config = dict(
    train_examples=203450,
    crop_scale_min=1,
    cutout=0.4,
    weight_standardization=False,
    drop_path=0.1,
    kernel_size=3,
    num_labels=250,
    optimizer='muon',
    muon_scale='original',
    lr=0.012,
    momentum=0.85,
    warmup_steps=2240,
)
Rows from block 7 of a small multi-label image tagger, named by matrix and row number. Rows with one number belong to one channel. Each number is 50 + 10 x the weight over its row's rms, rounded and kept within 0 to 99. All counts start at 0. After the name is the row's rms in percent of the matrix's.
After each channel's rows are labels from the 100 images, of 14848, where the channel reaches its highest value: "responds to" is what is common among them. Only what is clearly more common there than usual is listed. The data: photos with spoken descriptions (Open Images, Localized Narratives). In brackets: how many of the 100.
# convs0: first 3x3 conv (model.blocks.7.convs.0.weight, 384x384x3x3, each kernel summed), inputs 154-230
# convs1: second 3x3 conv (model.blocks.7.convs.1.weight, 384x384x3x3, transposed, each kernel summed), outputs 154-230

convs0.268 077:39 61 62 49 60 47 29 35 40 42 49 59 59 49 45 43 43 44 46 60 41 62 68 66 47 50 49 44 38 61 45 51 53 68 62 43 50 46 43 53 48 57 49 57 39 65 61 53 51 64 35 47 63 61 55 33 56 50 43 51 43 52 60 47 59 40 42 59 44 45 54 45 55 58 45 21 52
convs1.268 091:30 54 78 59 62 38 46 40 56 66 56 49 44 42 50 63 66 45 46 42 64 49 42 65 50 63 62 62 78 53 48 40 49 58 57 52 58 38 46 53 40 61 37 24 41 52 46 52 55 35 44 47 51 48 57 46 28 30 54 41 50 29 46 54 66 55 47 58 47 42 54 45 47 48 31 57 48
responds to: text has "wall" (42); text has "man" (33); text has "wearing" (33)

convs0.23 100:39 54 64 48 63 36 63 39 54 57 43 45 38 44 54 47 53 36 55 49 70 56 39 62 51 36 66 50 59 48 56 46 67 52 59 46 46 32 54 36 59 47 58 38 56 47 55 56 35 45 57 52 44 33 46 46 39 47 33 50 52 43 34 52 62 38 46 46 36 43 43 43 53 49 37 51 53
convs1.23 100:48 56 64 42 62 42 36 17 39 60 51 49 31 39 64 61 53 54 76 27 52 63 59 59 50 56 71 54 62 53 29 43 50 33 58 26 51 20 48 42 62 64 46 34 49 46 52 48 36 41 61 49 48 37 40 59 47 41 45 59 36 35 36 57 49 46 51 53 45 44 52 41 56 40 44 33 42
responds to: text has "wearing" (45); text has "person" (43); text has "man" (34)

convs0.203 085:64 44 62 50 48 45 47 68 60 44 48 38 41 54 31 40 32 34 58 56 44 66 50 53 57 64 30 57 55 55 50 66 34 60 41 51 65 39 50 40 54 38 50 55 49 66 48 39 44 39 37 45 42 40 50 36 54 49 66 37 59 46 45 39 58 37 59 34 54 51 44 41 69 35 51 43 64
convs1.203 107:60 55 36 40 73 42 49 32 48 51 42 47 70 30 43 47 38 61 51 60 42 40 55 50 54 62 41 46 55 43 62 61 45 59 43 53 58 41 51 58 40 44 43 26 70 53 52 51 41 71 48 34 28 45 40 49 54 42 67 38 52 41 47 41 53 30 46 48 59 36 62 66 56 62 66 45 46
responds to: text has "people" (49); text has "sitting" (43); text has "table" (34); text has "ground" (26)

convs0.4 087:39 54 82 51 73 40 45 44 41 61 53 51 35 51 53 49 53 44 47 37 45 52 33 65 56 45 50 59 51 42 36 45 38 66 61 46 52 46 51 45 67 55 42 41 67 78 44 44 41 37 56 45 60 44 55 37 47 53 64 38 59 58 52 44 54 53 43 56 52 62 48 54 54 31 35 60 35
convs1.4 096:35 39 68 49 50 60 55 61 49 70 50 59 48 54 53 50 51 59 63 17 54 56 44 67 63 76 50 56 53 61 45 46 41 43 57 63 47 41 58 41 49 54 31 67 39 45 31 44 38 51 40 51 36 52 55 39 49 45 52 41 45 60 73 50 70 51 41 62 50 67 51 52 35 37 48 59 44
responds to: text has "wearing" (37); text has "woman" (32); text has "front" (27)

convs0.226 119:53 55 43 48 48 45 60 49 59 43 48 58 58 50 56 46 58 41 47 49 45 61 44 49 45 37 62 56 40 55 40 41 52 66 46 63 48 59 42 52 44 54 47 48 45 55 44 46 65 44 56 52 37 54 41 58 60 56 47 48 71 47 48 49 63 56 48 58 51 45 51 53 37 46 65 57 55
convs1.226 106:40 35 41 60 60 49 58 32 44 57 51 55 54 40 55 50 58 50 54 30 47 64 36 47 55 43 60 61 55 61 58 56 57 58 50 62 40 53 36 51 58 45 57 44 44 60 52 47 56 48 58 41 53 52 48 44 49 62 60 32 70 45 41 42 59 51 67 50 37 53 58 40 48 48 58 58 53
responds to: text has "screen" (37)

convs0.351 088:44 29 64 67 56 61 43 79 47 55 59 45 41 41 46 70 55 52 52 55 73 40 57 45 50 49 54 52 52 51 64 48 39 45 54 49 53 57 43 47 49 38 58 56 27 30 55 51 45 41 41 56 61 43 44 62 46 53 61 56 57 58 24 66 25 39 48 52 54 53 62 53 45 61 40 41 55
convs1.351 090:53 45 48 56 70 55 42 55 43 43 64 45 52 46 62 46 47 57 43 39 55 26 53 49 42 42 64 57 68 47 50 61 45 54 55 65 42 44 49 48 26 50 56 25 47 29 70 54 58 45 33 49 48 40 49 57 33 49 48 42 58 74 44 56 25 59 63 53 58 48 63 34 53 64 39 40 56
responds to: text has "man" (33); text has "wearing" (30)

convs0.91 099:53 55 46 47 51 34 64 54 57 60 44 29 33 56 37 59 45 52 58 63 36 72 36 56 53 52 48 52 44 42 64 44 40 54 61 52 57 48 33 59 41 77 38 48 59 54 48 73 44 55 46 48 38 59 33 39 29 50 41 40 66 63 47 48 55 53 39 62 60 52 44 52 36 66 49 58 45
convs1.91 098:44 66 48 67 56 28 21 62 57 50 49 51 35 45 59 64 48 59 65 59 72 46 44 63 34 53 43 53 44 44 53 60 51 49 70 69 51 60 41 56 61 53 46 66 65 74 55 64 37 49 25 48 45 70 58 40 31 62 59 49 40 48 54 58 50 59 44 50 48 56 52 55 50 44 46 59 37
responds to: text has "sky" (66); text has "trees" (56)

convs0.310 120:46 50 53 55 55 46 48 39 56 41 56 63 44 54 60 54 36 58 24 41 39 71 56 39 60 47 44 54 42 62 54 58 51 32 59 61 51 66 52 59 50 50 53 44 65 60 60 47 56 46 51 61 48 35 48 53 50 53 68 35 50 41 59 50 60 60 56 31 52 53 75 56 69 65 52 46 59
convs1.310 129:29 42 41 40 56 48 47 46 38 43 47 60 43 41 44 50 39 64 53 55 32 52 46 56 54 46 56 55 50 49 48 68 75 47 34 45 54 40 41 48 40 40 51 51 46 47 51 60 59 48 56 52 39 57 62 32 48 45 63 29 55 54 51 56 39 49 39 50 53 38 57 54 40 62 54 49 57
responds to: text has "screen" (47); text has "people" (46); text has "table" (43); text has "sitting" (43)

convs0.250 094:66 54 45 51 47 52 41 51 55 51 44 60 47 55 62 48 45 55 38 59 67 63 60 61 51 47 42 42 46 54 45 42 57 63 54 47 49 70 39 64 40 34 60 40 47 36 43 66 73 24 43 38 48 40 51 38 49 49 50 53 45 47 34 44 37 50 49 46 55 54 44 62 34 41 51 58 32
convs1.250 091:47 28 50 51 41 42 28 81 47 26 48 66 49 34 44 42 62 57 42 57 31 49 45 49 54 60 38 47 65 56 59 58 40 45 57 43 48 44 52 52 49 54 39 53 24 24 41 50 60 45 36 50 63 45 57 51 50 54 54 53 39 46 39 51 49 57 62 57 49 36 65 45 55 40 44 46 54
responds to: text has "wall" (53); text has "lights" (47); text has "table" (32); text has "chairs" (29)

convs0.2 105:45 49 48 69 56 44 58 52 63 54 50 56 59 55 51 41 42 52 68 35 56 33 32 33 42 50 57 42 35 47 50 33 31 51 69 65 49 45 56 34 65 51 52 39 65 56 59 51 68 44 34 72 45 66 65 48 40 44 55 40 33 62 57 50 45 53 54 56 61 37 51 54 52 56 38 46 43
convs1.2 104:65 47 53 66 41 33 47 60 69 45 55 58 63 40 45 28 61 56 63 62 50 47 40 62 55 65 33 53 42 34 44 38 41 51 58 67 39 51 45 49 51 53 66 13 46 42 52 53 47 45 49 66 49 52 40 53 44 47 40 54 32 41 70 49 53 55 40 45 57 49 33 37 59 57 59 68 38
responds to: text has "man" (30); text has "guitar" (27)

convs0.198 086:45 38 43 57 44 20 68 26 42 48 62 63 47 52 37 41 55 55 23 56 44 51 68 59 59 49 64 46 48 47 66 34 45 36 72 58 58 45 51 58 42 54 37 55 37 35 56 54 60 39 33 49 47 47 61 49 37 51 47 71 25 45 51 44 38 52 52 55 40 61 59 46 44 53 62 52 39
convs1.198 095:43 46 64 59 40 27 52 53 54 63 51 60 35 36 39 37 46 62 55 62 56 42 59 51 49 42 55 43 52 49 51 50 40 60 59 61 51 47 50 37 33 44 38 61 49 49 44 48 51 59 47 44 54 51 49 46 36 64 46 55 33 50 34 56 34 58 57 59 46 49 66 69 61 54 44 71 36
responds to: text has "wall" (41)

convs0.380 107:43 26 33 47 45 56 42 39 57 30 46 72 42 51 43 61 48 50 27 50 59 47 57 29 52 59 60 53 55 33 39 43 45 46 39 41 52 57 54 58 45 49 58 48 59 54 36 55 61 49 41 60 50 72 52 53 54 50 49 32 62 45 48 42 57 57 55 40 58 62 54 47 55 50 48 36 50
convs1.380 097:42 55 56 57 51 79 61 49 59 49 44 52 50 52 43 38 65 53 46 49 57 45 36 62 50 58 63 60 41 67 50 51 42 51 55 34 51 49 46 58 50 31 44 60 51 37 58 58 59 41 39 56 57 36 35 42 59 55 53 57 55 41 43 46 52 43 56 36 39 64 36 32 51 55 57 52 55
responds to: text has "wall" (45); text has "wearing" (44); text has "person" (37); text has "man" (35)

convs0.110 118:43 48 50 59 50 32 47 31 61 60 41 52 57 55 55 45 54 36 16 43 47 52 69 60 57 56 30 48 57 61 52 52 43 58 62 42 46 60 48 52 43 29 48 61 56 76 50 46 61 59 41 56 48 47 47 57 45 39 38 37 43 57 68 38 28 52 46 56 48 60 43 42 17 39 58 48 43
convs1.110 110:43 50 56 54 63 68 62 37 46 54 40 59 62 54 35 66 55 42 23 47 34 41 43 30 54 74 42 61 71 62 46 40 42 59 41 51 59 59 41 47 58 47 53 70 52 53 50 45 55 52 63 57 42 49 35 62 48 47 42 48 52 53 61 52 38 45 51 55 56 69 57 33 47 36 60 49 50
responds to: text has "man" (31); text has "wearing" (29)

convs0.228 146:43 55 56 38 45 74 53 33 61 49 36 46 48 40 62 33 55 49 63 56 61 43 49 25 28 48 35 59 37 47 48 67 49 47 48 50 40 37 57 43 56 34 65 47 33 61 45 51 48 53 43 51 41 72 48 57 56 64 47 26 52 60 45 49 39 37 50 40 56 68 49 32 35 49 50 55 49
convs1.228 135:42 53 47 55 43 68 57 61 39 46 48 58 54 49 51 42 50 53 53 55 54 54 54 53 43 53 52 43 48 58 60 47 45 47 41 62 55 61 41 42 57 49 54 43 41 44 48 33 45 59 51 51 33 71 58 59 67 63 53 52 58 54 62 32 41 47 48 54 51 65 59 49 36 44 50 56 43
responds to: text has "man" (33)

convs0.208 095:47 48 35 48 44 44 72 31 70 49 53 44 47 53 54 41 51 57 40 49 47 55 56 52 36 44 53 42 29 27 59 47 63 45 55 65 60 49 41 46 56 38 59 48 55 70 45 53 45 30 51 47 60 50 43 60 40 49 39 42 49 56 48 36 61 66 46 53 49 40 35 44 67 46 41 48 52
convs1.208 088:50 76 53 48 58 54 54 54 61 47 28 34 41 50 56 61 49 69 43 44 66 49 43 46 42 49 67 50 40 46 63 66 56 57 63 55 57 51 57 60 56 46 50 50 27 52 39 53 51 57 71 47 42 44 46 51 30 42 39 47 43 59 47 48 50 52 63 37 50 65 37 51 53 74 47 73 49
responds to: text has "people" (49)

convs0.112 098:55 51 67 57 62 52 39 46 26 59 62 49 62 59 41 46 51 52 34 46 51 48 49 49 61 69 63 52 51 57 54 44 28 40 72 37 56 41 49 69 23 33 56 47 35 46 54 63 51 78 44 59 57 45 44 33 41 53 52 47 46 53 42 34 58 47 58 57 51 34 38 48 53 48 49 34 56
convs1.112 102:48 69 74 38 42 47 52 39 51 70 65 41 55 33 45 50 61 47 24 61 69 50 45 51 58 55 58 54 48 44 57 32 51 38 54 49 51 49 58 64 58 34 47 39 58 72 60 50 49 59 49 58 69 53 35 37 55 53 58 41 38 39 44 41 50 68 49 51 45 57 47 42 19 41 63 57 53
responds to: text has "wearing" (31)

convs0.383 113:38 50 48 49 49 35 62 50 32 39 44 50 41 60 56 51 44 34 48 44 60 56 46 51 52 50 49 57 55 62 45 48 45 53 40 28 50 37 43 44 46 71 49 47 59 49 59 40 42 32 56 40 41 49 41 49 53 36 49 31 71 40 43 52 46 32 55 43 26 46 39 34 50 35 36 47 62
convs1.383 105:38 57 57 20 43 49 66 55 47 46 54 37 70 56 42 41 46 47 44 52 47 72 48 37 46 61 57 46 45 49 46 52 43 58 38 33 56 30 53 59 41 77 50 80 35 37 52 48 37 47 55 49 45 49 59 50 61 43 41 61 42 55 57 42 48 50 45 52 56 56 47 41 29 53 46 43 55
responds to: text has "sky" (72); text has "trees" (69); text has "clouds" (33); text has "water" (27)

convs0.345 104:54 47 41 61 33 31 44 56 55 31 52 49 50 39 52 37 53 45 60 56 32 47 55 44 55 50 38 53 55 48 48 43 41 38 55 69 52 36 52 29 52 41 48 41 50 47 48 55 34 44 43 60 43 23 51 50 56 44 73 52 58 49 38 62 42 56 52 50 50 48 44 39 59 50 50 46 57
convs1.345 122:50 51 48 39 56 35 31 50 48 22 44 77 35 46 49 38 48 53 40 59 36 33 56 46 37 48 37 53 51 56 58 62 52 46 20 61 45 40 61 38 56 51 56 29 61 49 48 48 51 44 39 45 36 45 45 44 59 30 60 56 55 35 44 49 66 46 48 46 59 53 60 63 65 42 56 32 33
responds to: text has "table" (48); text has "sitting" (33); text has "food" (28)

convs0.42 119:48 61 42 50 59 38 31 71 50 53 58 66 34 45 52 64 59 51 60 59 32 52 71 50 60 69 44 47 34 59 34 62 48 51 41 59 49 50 45 65 43 55 56 48 49 50 43 50 40 51 44 57 47 60 54 39 37 45 35 62 64 49 46 55 56 30 44 33 40 62 58 59 35 44 42 50 45
convs1.42 100:39 59 52 50 56 39 22 59 31 50 48 55 42 52 30 53 66 34 46 51 51 44 39 39 50 63 56 43 54 34 44 58 56 31 57 58 37 38 42 68 50 41 46 50 46 41 48 57 45 64 41 57 37 60 35 49 45 43 48 64 58 60 52 70 52 53 29 48 47 64 51 43 57 29 42 50 45
responds to: text has "sky" (57); text has "trees" (57); text has "road" (25)

convs0.5 079:45 39 44 59 68 54 52 44 49 54 48 61 47 44 38 54 53 49 66 56 54 45 31 52 38 50 53 52 62 43 60 35 53 50 48 45 61 60 54 71 49 58 63 56 50 63 63 53 58 56 53 64 48 47 43 48 51 42 58 56 45 35 49 35 43 38 49 53 55 67 43 49 70 63 67 54 61
convs1.5 088:47 74 49 59 43 44 51 39 39 48 50 46 58 66 50 51 51 46 43 54 52 40 64 52 39 49 42 67 51 46 38 36 58 74 47 64 29 58 54 55 47 56 54 41 44 56 41 38 49 38 47 44 49 55 57 37 39 57 64 58 44 37 46 62 41 51 59 46 47 70 54 41 41 43 50 39 67
responds to: text has "wall" (45); text has "sitting" (38)

convs0.221 112:56 43 53 51 44 50 65 30 59 53 41 72 56 54 62 84 53 43 56 53 38 70 39 46 44 35 64 35 44 30 46 61 55 37 59 47 46 46 51 38 56 46 51 36 52 31 44 47 57 37 55 51 29 65 45 54 45 39 46 43 54 44 61 50 48 55 36 44 61 58 38 38 53 46 59 34 55
convs1.221 120:52 54 48 54 46 46 61 43 46 62 51 53 69 65 44 69 63 62 53 42 47 36 37 61 56 51 67 57 54 38 38 26 46 42 60 34 51 30 64 41 50 43 34 33 59 44 56 50 40 50 54 38 51 45 59 57 48 40 39 55 50 57 50 57 39 48 50 51 43 63 43 30 27 49 64 57 35
responds to: text has "wearing" (46); text has "man" (35); text has "smiling" (28); text has "woman" (28)

convs0.142 134:38 61 58 55 33 52 41 49 44 46 45 49 66 52 43 51 75 51 43 46 55 56 49 43 46 39 38 47 49 32 60 48 44 48 40 75 44 42 43 34 44 53 56 45 44 41 53 38 35 32 62 60 58 25 55 50 49 56 67 17 53 46 57 42 64 53 67 53 35 50 57 42 72 35 46 50 61
convs1.142 121:55 49 61 34 56 37 47 56 49 44 45 53 45 58 53 46 58 64 60 39 47 42 44 49 43 38 42 51 55 45 53 45 41 50 47 74 58 58 52 28 51 42 73 51 42 40 50 47 45 45 63 36 64 41 41 41 47 51 49 46 37 28 52 58 46 54 57 56 54 53 41 35 59 46 44 59 56
responds to: text has "food" (55); text has "plate" (46)

convs0.194 101:52 56 48 31 60 36 46 55 54 45 51 73 44 61 51 54 69 45 39 43 43 54 71 56 50 53 53 56 44 56 62 50 41 49 64 66 51 74 42 56 51 54 58 32 50 54 54 51 58 40 24 54 66 28 64 27 33 46 50 63 48 44 56 52 60 54 48 46 32 56 59 52 53 31 45 26 41
convs1.194 092:76 50 56 48 47 53 39 51 60 53 42 52 32 27 34 45 59 33 38 55 51 32 60 56 45 52 53 43 41 52 44 63 49 50 46 75 45 53 41 61 51 67 44 27 39 42 49 47 51 42 53 36 67 39 44 48 54 46 45 61 45 47 53 47 39 60 62 68 43 55 56 53 52 55 39 53 41
responds to: text has "sky" (76); text has "trees" (75); text has "grass" (28)

convs0.46 073:26 44 59 50 59 46 45 36 60 60 34 25 48 63 62 40 56 50 42 28 57 57 49 61 48 51 33 58 47 50 58 53 49 48 26 48 42 34 51 38 44 65 42 42 77 45 40 54 45 63 44 56 48 67 50 52 39 62 30 52 56 56 60 51 66 59 37 41 49 71 47 64 39 47 56 42 52
convs1.46 094:48 49 60 49 56 69 53 36 91 62 40 44 59 54 76 72 48 55 61 40 60 64 48 61 60 73 38 57 61 60 51 33 36 43 44 43 63 36 54 52 42 49 40 51 56 51 52 60 54 41 42 39 58 45 61 33 57 56 53 55 71 49 50 57 70 66 35 44 53 51 54 47 35 52 57 57 53
responds to: text has "man" (37)

convs0.120 080:38 41 51 47 65 36 49 61 55 61 39 40 41 45 49 48 53 53 29 47 27 43 48 49 36 51 71 41 56 55 46 34 38 42 35 58 33 40 48 33 52 39 71 59 49 50 51 41 46 57 39 42 42 52 55 48 65 42 68 48 56 58 54 58 40 35 63 48 51 40 42 49 65 45 47 43 44
convs1.120 091:46 55 29 45 70 47 50 30 42 44 41 51 32 42 47 47 50 62 64 52 62 50 58 47 46 51 85 49 48 44 47 42 50 48 54 47 36 27 49 54 69 58 59 50 45 36 54 51 66 59 69 31 46 37 60 55 60 32 53 41 42 53 45 51 48 46 34 38 54 60 31 59 40 55 59 29 56
responds to: text has "people" (47); text has "standing" (47); text has "holding" (43)

convs0.344 150:46 52 56 55 45 43 40 52 43 60 28 47 53 39 42 47 67 50 47 52 64 49 46 58 60 58 55 40 47 24 43 47 49 41 56 91 40 69 53 30 44 40 58 40 45 52 52 51 27 53 41 54 48 62 44 49 41 59 59 39 44 42 44 43 51 45 44 54 47 43 44 51 75 41 54 38 51
convs1.344 127:53 52 46 50 44 55 39 38 53 42 34 76 53 56 57 53 61 51 88 52 41 39 40 52 28 56 41 51 55 31 47 41 53 43 42 59 47 70 56 45 54 43 55 85 46 50 44 41 40 60 74 39 53 45 61 41 42 60 61 49 46 41 47 48 35 42 44 61 32 39 44 59 65 49 43 49 55
responds to: text has "food" (36); text has "plate" (27)

convs0.278 089:67 44 59 54 58 35 52 65 43 48 43 48 56 51 66 44 54 56 51 36 71 33 36 38 46 67 62 42 62 62 68 41 54 52 66 48 62 65 43 48 32 53 46 35 46 46 36 41 55 59 53 59 39 43 54 64 49 52 50 41 48 52 24 24 39 54 63 60 59 45 58 54 38 63 34 44 58
convs1.278 087:54 32 46 51 50 46 67 63 59 59 41 56 68 42 49 40 24 35 42 44 45 54 53 22 47 57 54 50 57 54 76 43 47 40 52 61 43 54 32 43 47 53 49 54 52 52 39 44 65 49 52 57 40 40 58 49 38 47 47 46 49 53 55 40 37 45 45 55 60 40 55 46 62 42 59 63 52
responds to: text has "food" (26)

convs0.326 082:44 50 45 68 58 33 45 38 46 74 52 60 33 36 40 41 58 51 38 64 38 72 46 36 34 53 42 43 48 61 54 66 48 40 51 52 46 36 56 46 60 46 39 63 49 27 41 61 46 45 48 57 53 60 47 58 47 47 48 44 62 58 30 51 55 58 49 42 61 63 47 65 62 54 63 54 57
convs1.326 093:30 60 38 41 46 45 44 37 48 50 47 59 48 44 40 22 36 34 74 54 47 49 39 57 62 52 40 44 42 51 50 61 50 31 67 55 62 47 53 50 41 45 57 50 48 14 64 65 45 50 37 44 52 75 48 51 65 31 55 56 66 45 47 61 57 51 40 47 59 58 54 62 52 38 47 60 43
responds to: text has "wall" (49); text has "sitting" (44); text has "holding" (42); text has "two" (36)

convs0.314 095:35 57 64 52 50 63 28 57 62 48 62 62 45 74 43 52 52 52 49 44 31 62 55 52 39 54 40 58 55 60 57 51 30 31 47 60 58 44 42 42 49 76 57 55 54 46 39 62 50 39 41 51 65 50 54 52 63 60 56 45 43 51 38 46 57 70 58 41 49 21 62 54 47 51 51 58 70
convs1.314 103:40 45 42 52 62 45 47 32 51 33 60 62 54 35 56 51 57 48 73 41 35 68 32 62 63 56 44 56 58 49 46 64 58 38 36 58 41 47 42 49 44 38 53 56 41 43 42 59 64 57 40 49 53 56 51 55 51 49 65 48 51 56 37 56 44 63 40 50 58 50 61 46 51 48 55 43 50
responds to: text has "screen" (66); text has "standing" (54); text has "table" (37)

convs0.161 110:50 45 50 56 54 33 50 68 47 46 41 48 52 50 51 56 54 48 54 46 67 57 58 60 52 60 57 59 77 26 46 46 60 37 53 55 80 33 53 62 40 53 38 49 47 30 56 35 58 51 48 41 56 35 45 46 55 46 59 28 75 45 46 57 33 45 43 40 48 33 67 41 51 46 42 45 30
convs1.161 106:39 47 59 62 42 36 51 44 39 37 36 68 57 42 48 58 53 38 56 46 46 42 60 61 47 50 23 48 61 69 53 43 62 55 35 43 67 42 56 58 31 43 57 38 62 22 57 47 48 60 46 60 56 42 28 45 45 48 42 20 41 52 63 33 57 37 47 54 47 62 47 47 68 34 44 45 59
responds to: text has "table" (45); text has "sitting" (43); text has "wall" (40); text has "front" (31)

convs0.193 096:46 63 43 46 58 38 67 47 41 48 56 57 58 31 41 39 53 41 42 66 33 32 53 56 45 66 52 76 61 54 46 38 54 52 44 56 57 58 52 44 31 66 54 52 72 48 45 43 59 61 45 58 44 53 50 64 72 56 55 43 48 36 62 40 67 43 48 53 44 57 39 45 61 46 46 59 49
convs1.193 094:56 62 62 38 54 44 65 48 46 39 55 41 59 52 41 43 44 42 48 39 39 40 59 36 50 53 37 64 53 60 44 50 54 53 55 36 51 51 52 53 39 61 52 42 76 59 39 55 53 39 65 50 49 39 48 59 71 54 62 48 44 49 36 44 40 63 37 39 60 54 57 69 49 40 41 57 44
responds to: text has "table" (59); text has "sitting" (49); text has "wall" (44); text has "chair" (28)

convs0.52 107:50 41 47 43 34 48 44 40 52 46 54 32 61 64 46 62 20 48 50 53 53 39 50 45 51 63 52 48 60 71 51 48 67 54 55 43 48 51 39 47 38 53 54 57 63 57 49 55 41 46 49 47 47 64 41 63 17 47 53 59 43 57 42 55 34 57 57 59 44 33 49 57 39 36 52 73 53
convs1.52 105:60 46 59 37 51 40 50 48 42 70 48 45 83 47 60 63 46 50 31 47 50 50 58 43 59 53 64 67 34 53 52 29 51 54 63 51 69 52 50 55 63 46 54 56 71 50 47 38 54 47 47 44 52 52 42 65 36 42 48 55 31 46 41 59 42 39 42 54 54 51 44 73 55 39 40 60 57
responds to: text has "man" (30)

convs0.215 102:44 39 35 59 48 52 52 40 38 49 53 52 58 43 30 58 63 59 54 60 61 59 50 49 36 64 56 43 50 59 46 38 54 56 49 62 51 53 62 35 61 60 54 33 54 47 63 49 50 60 49 50 59 52 37 42 59 57 51 43 61 35 52 59 49 66 53 43 48 45 58 50 44 53 56 58 44
convs1.215 125:54 52 50 34 57 62 36 33 54 59 61 60 44 38 48 74 60 56 50 48 45 49 50 55 46 52 46 51 58 59 34 43 64 32 59 45 60 40 64 33 61 46 49 31 43 65 52 49 56 50 63 60 66 37 50 51 48 53 55 33 38 51 51 56 42 62 45 47 29 32 42 38 47 55 52 49 39
responds to: text has "wearing" (45); text has "person" (36); text has "man" (35)

convs0.349 078:28 33 58 32 57 72 41 58 34 52 62 75 38 43 33 47 65 51 49 53 50 62 44 51 41 52 43 49 62 55 47 58 36 53 54 41 58 59 50 52 32 55 47 37 19 49 42 32 61 50 49 37 44 45 59 52 53 58 49 56 58 55 71 60 52 38 34 64 54 60 41 57 51 50 24 48 50
convs1.349 073:49 37 56 31 34 58 52 45 44 52 54 45 44 44 52 55 54 49 46 38 38 54 49 44 54 64 53 49 44 62 43 53 32 62 45 50 61 57 59 67 57 54 52 53 50 47 46 50 53 45 41 52 54 53 62 67 60 40 61 46 74 59 45 45 41 56 59 50 38 47 51 59 68 51 36 23 48
responds to: text has "table" (31)

convs0.130 083:39 49 38 47 52 54 41 49 50 49 67 40 41 62 59 58 45 58 58 57 59 57 66 69 32 49 65 37 59 46 50 53 40 52 56 52 54 46 42 71 52 61 39 40 45 59 49 53 37 46 45 53 57 60 51 41 42 54 63 45 35 42 38 58 54 61 59 50 50 52 61 42 53 57 51 57 46
convs1.130 088:56 67 44 51 55 67 48 23 30 35 32 61 53 36 51 69 44 48 75 52 43 61 49 63 60 52 51 34 49 46 53 43 72 37 68 47 48 32 54 60 50 66 50 44 46 28 48 52 42 46 45 34 52 45 38 41 57 53 56 38 53 43 59 78 47 47 45 43 30 52 37 51 71 50 47 42 52
responds to: text has "people" (59); text has "standing" (53); text has "wall" (51); text has "holding" (41)

convs0.62 101:53 43 49 50 55 47 34 61 53 56 38 38 58 44 49 39 42 56 50 43 58 60 75 52 51 49 66 43 59 61 45 36 29 24 64 53 66 45 64 45 46 63 52 48 51 30 50 51 47 39 52 43 50 57 65 56 60 41 46 51 59 40 59 49 64 49 56 49 34 62 46 51 38 51 50 41 50
convs1.62 099:48 61 47 52 39 44 43 58 44 49 38 47 53 46 38 44 53 45 44 52 47 64 83 60 53 61 48 45 65 62 58 43 39 55 41 44 43 43 37 51 56 56 50 64 50 31 46 33 37 60 55 57 59 40 55 52 61 62 36 35 53 49 53 44 51 54 38 43 46 54 64 53 72 45 39 37 50
responds to: text has "table" (62); text has "sitting" (58); text has "people" (52); text has "wall" (44)

convs0.340 102:54 64 50 70 62 62 51 72 43 49 67 49 46 56 39 61 32 49 60 47 17 60 59 63 42 62 31 68 60 56 52 46 45 38 50 54 53 62 56 47 30 78 39 52 57 64 51 39 44 56 54 51 42 40 54 48 47 58 47 29 68 50 47 48 50 61 40 59 45 32 59 38 43 49 52 44 60
convs1.340 094:54 44 60 64 52 38 40 54 47 47 58 45 49 51 48 60 45 56 60 65 46 41 41 40 57 53 41 51 49 53 39 51 54 54 50 41 38 66 55 45 35 45 44 27 42 45 57 45 71 61 45 41 52 56 63 44 46 67 45 36 59 60 69 28 52 61 50 58 55 58 47 49 49 60 54 61 59
responds to: text has "sky" (65); text has "trees" (63); text has "buildings" (34)

convs0.93 079:57 45 50 30 50 76 50 46 54 55 59 53 39 67 61 60 54 64 30 47 73 55 44 57 49 54 38 51 51 47 25 53 44 66 44 55 50 43 64 47 53 45 47 60 37 41 54 54 24 38 66 52 51 49 52 71 58 61 51 33 44 50 58 55 62 48 49 38 42 47 37 38 70 43 63 42 61
convs1.93 073:47 35 33 53 48 75 55 41 43 54 64 51 42 65 59 61 55 59 39 39 56 55 41 56 33 52 49 43 50 35 56 78 39 60 36 59 44 35 55 61 66 67 58 36 48 45 57 57 50 36 65 50 47 51 56 48 48 55 51 33 39 35 41 34 46 52 56 68 46 47 48 48 54 52 62 60 52
responds to: text has "wall" (40)

convs0.17 088:47 53 69 35 34 59 47 32 61 30 56 54 57 28 48 55 60 42 58 38 48 45 57 44 44 56 48 39 58 55 34 44 55 41 35 35 49 36 52 52 29 54 66 36 57 50 46 51 45 58 49 46 51 57 44 66 55 40 37 33 45 37 53 58 46 62 49 50 58 51 47 40 56 42 52 70 51
convs1.17 096:63 36 36 40 40 63 63 33 37 56 54 54 40 57 57 73 48 43 35 44 66 56 36 78 54 50 52 43 60 50 74 40 40 51 55 56 56 53 40 43 57 36 57 38 31 58 46 57 70 45 52 37 57 53 49 35 54 38 39 42 54 41 61 70 62 56 49 47 49 59 51 36 39 57 55 55 59
responds to: text has "wearing" (44); text has "man" (34)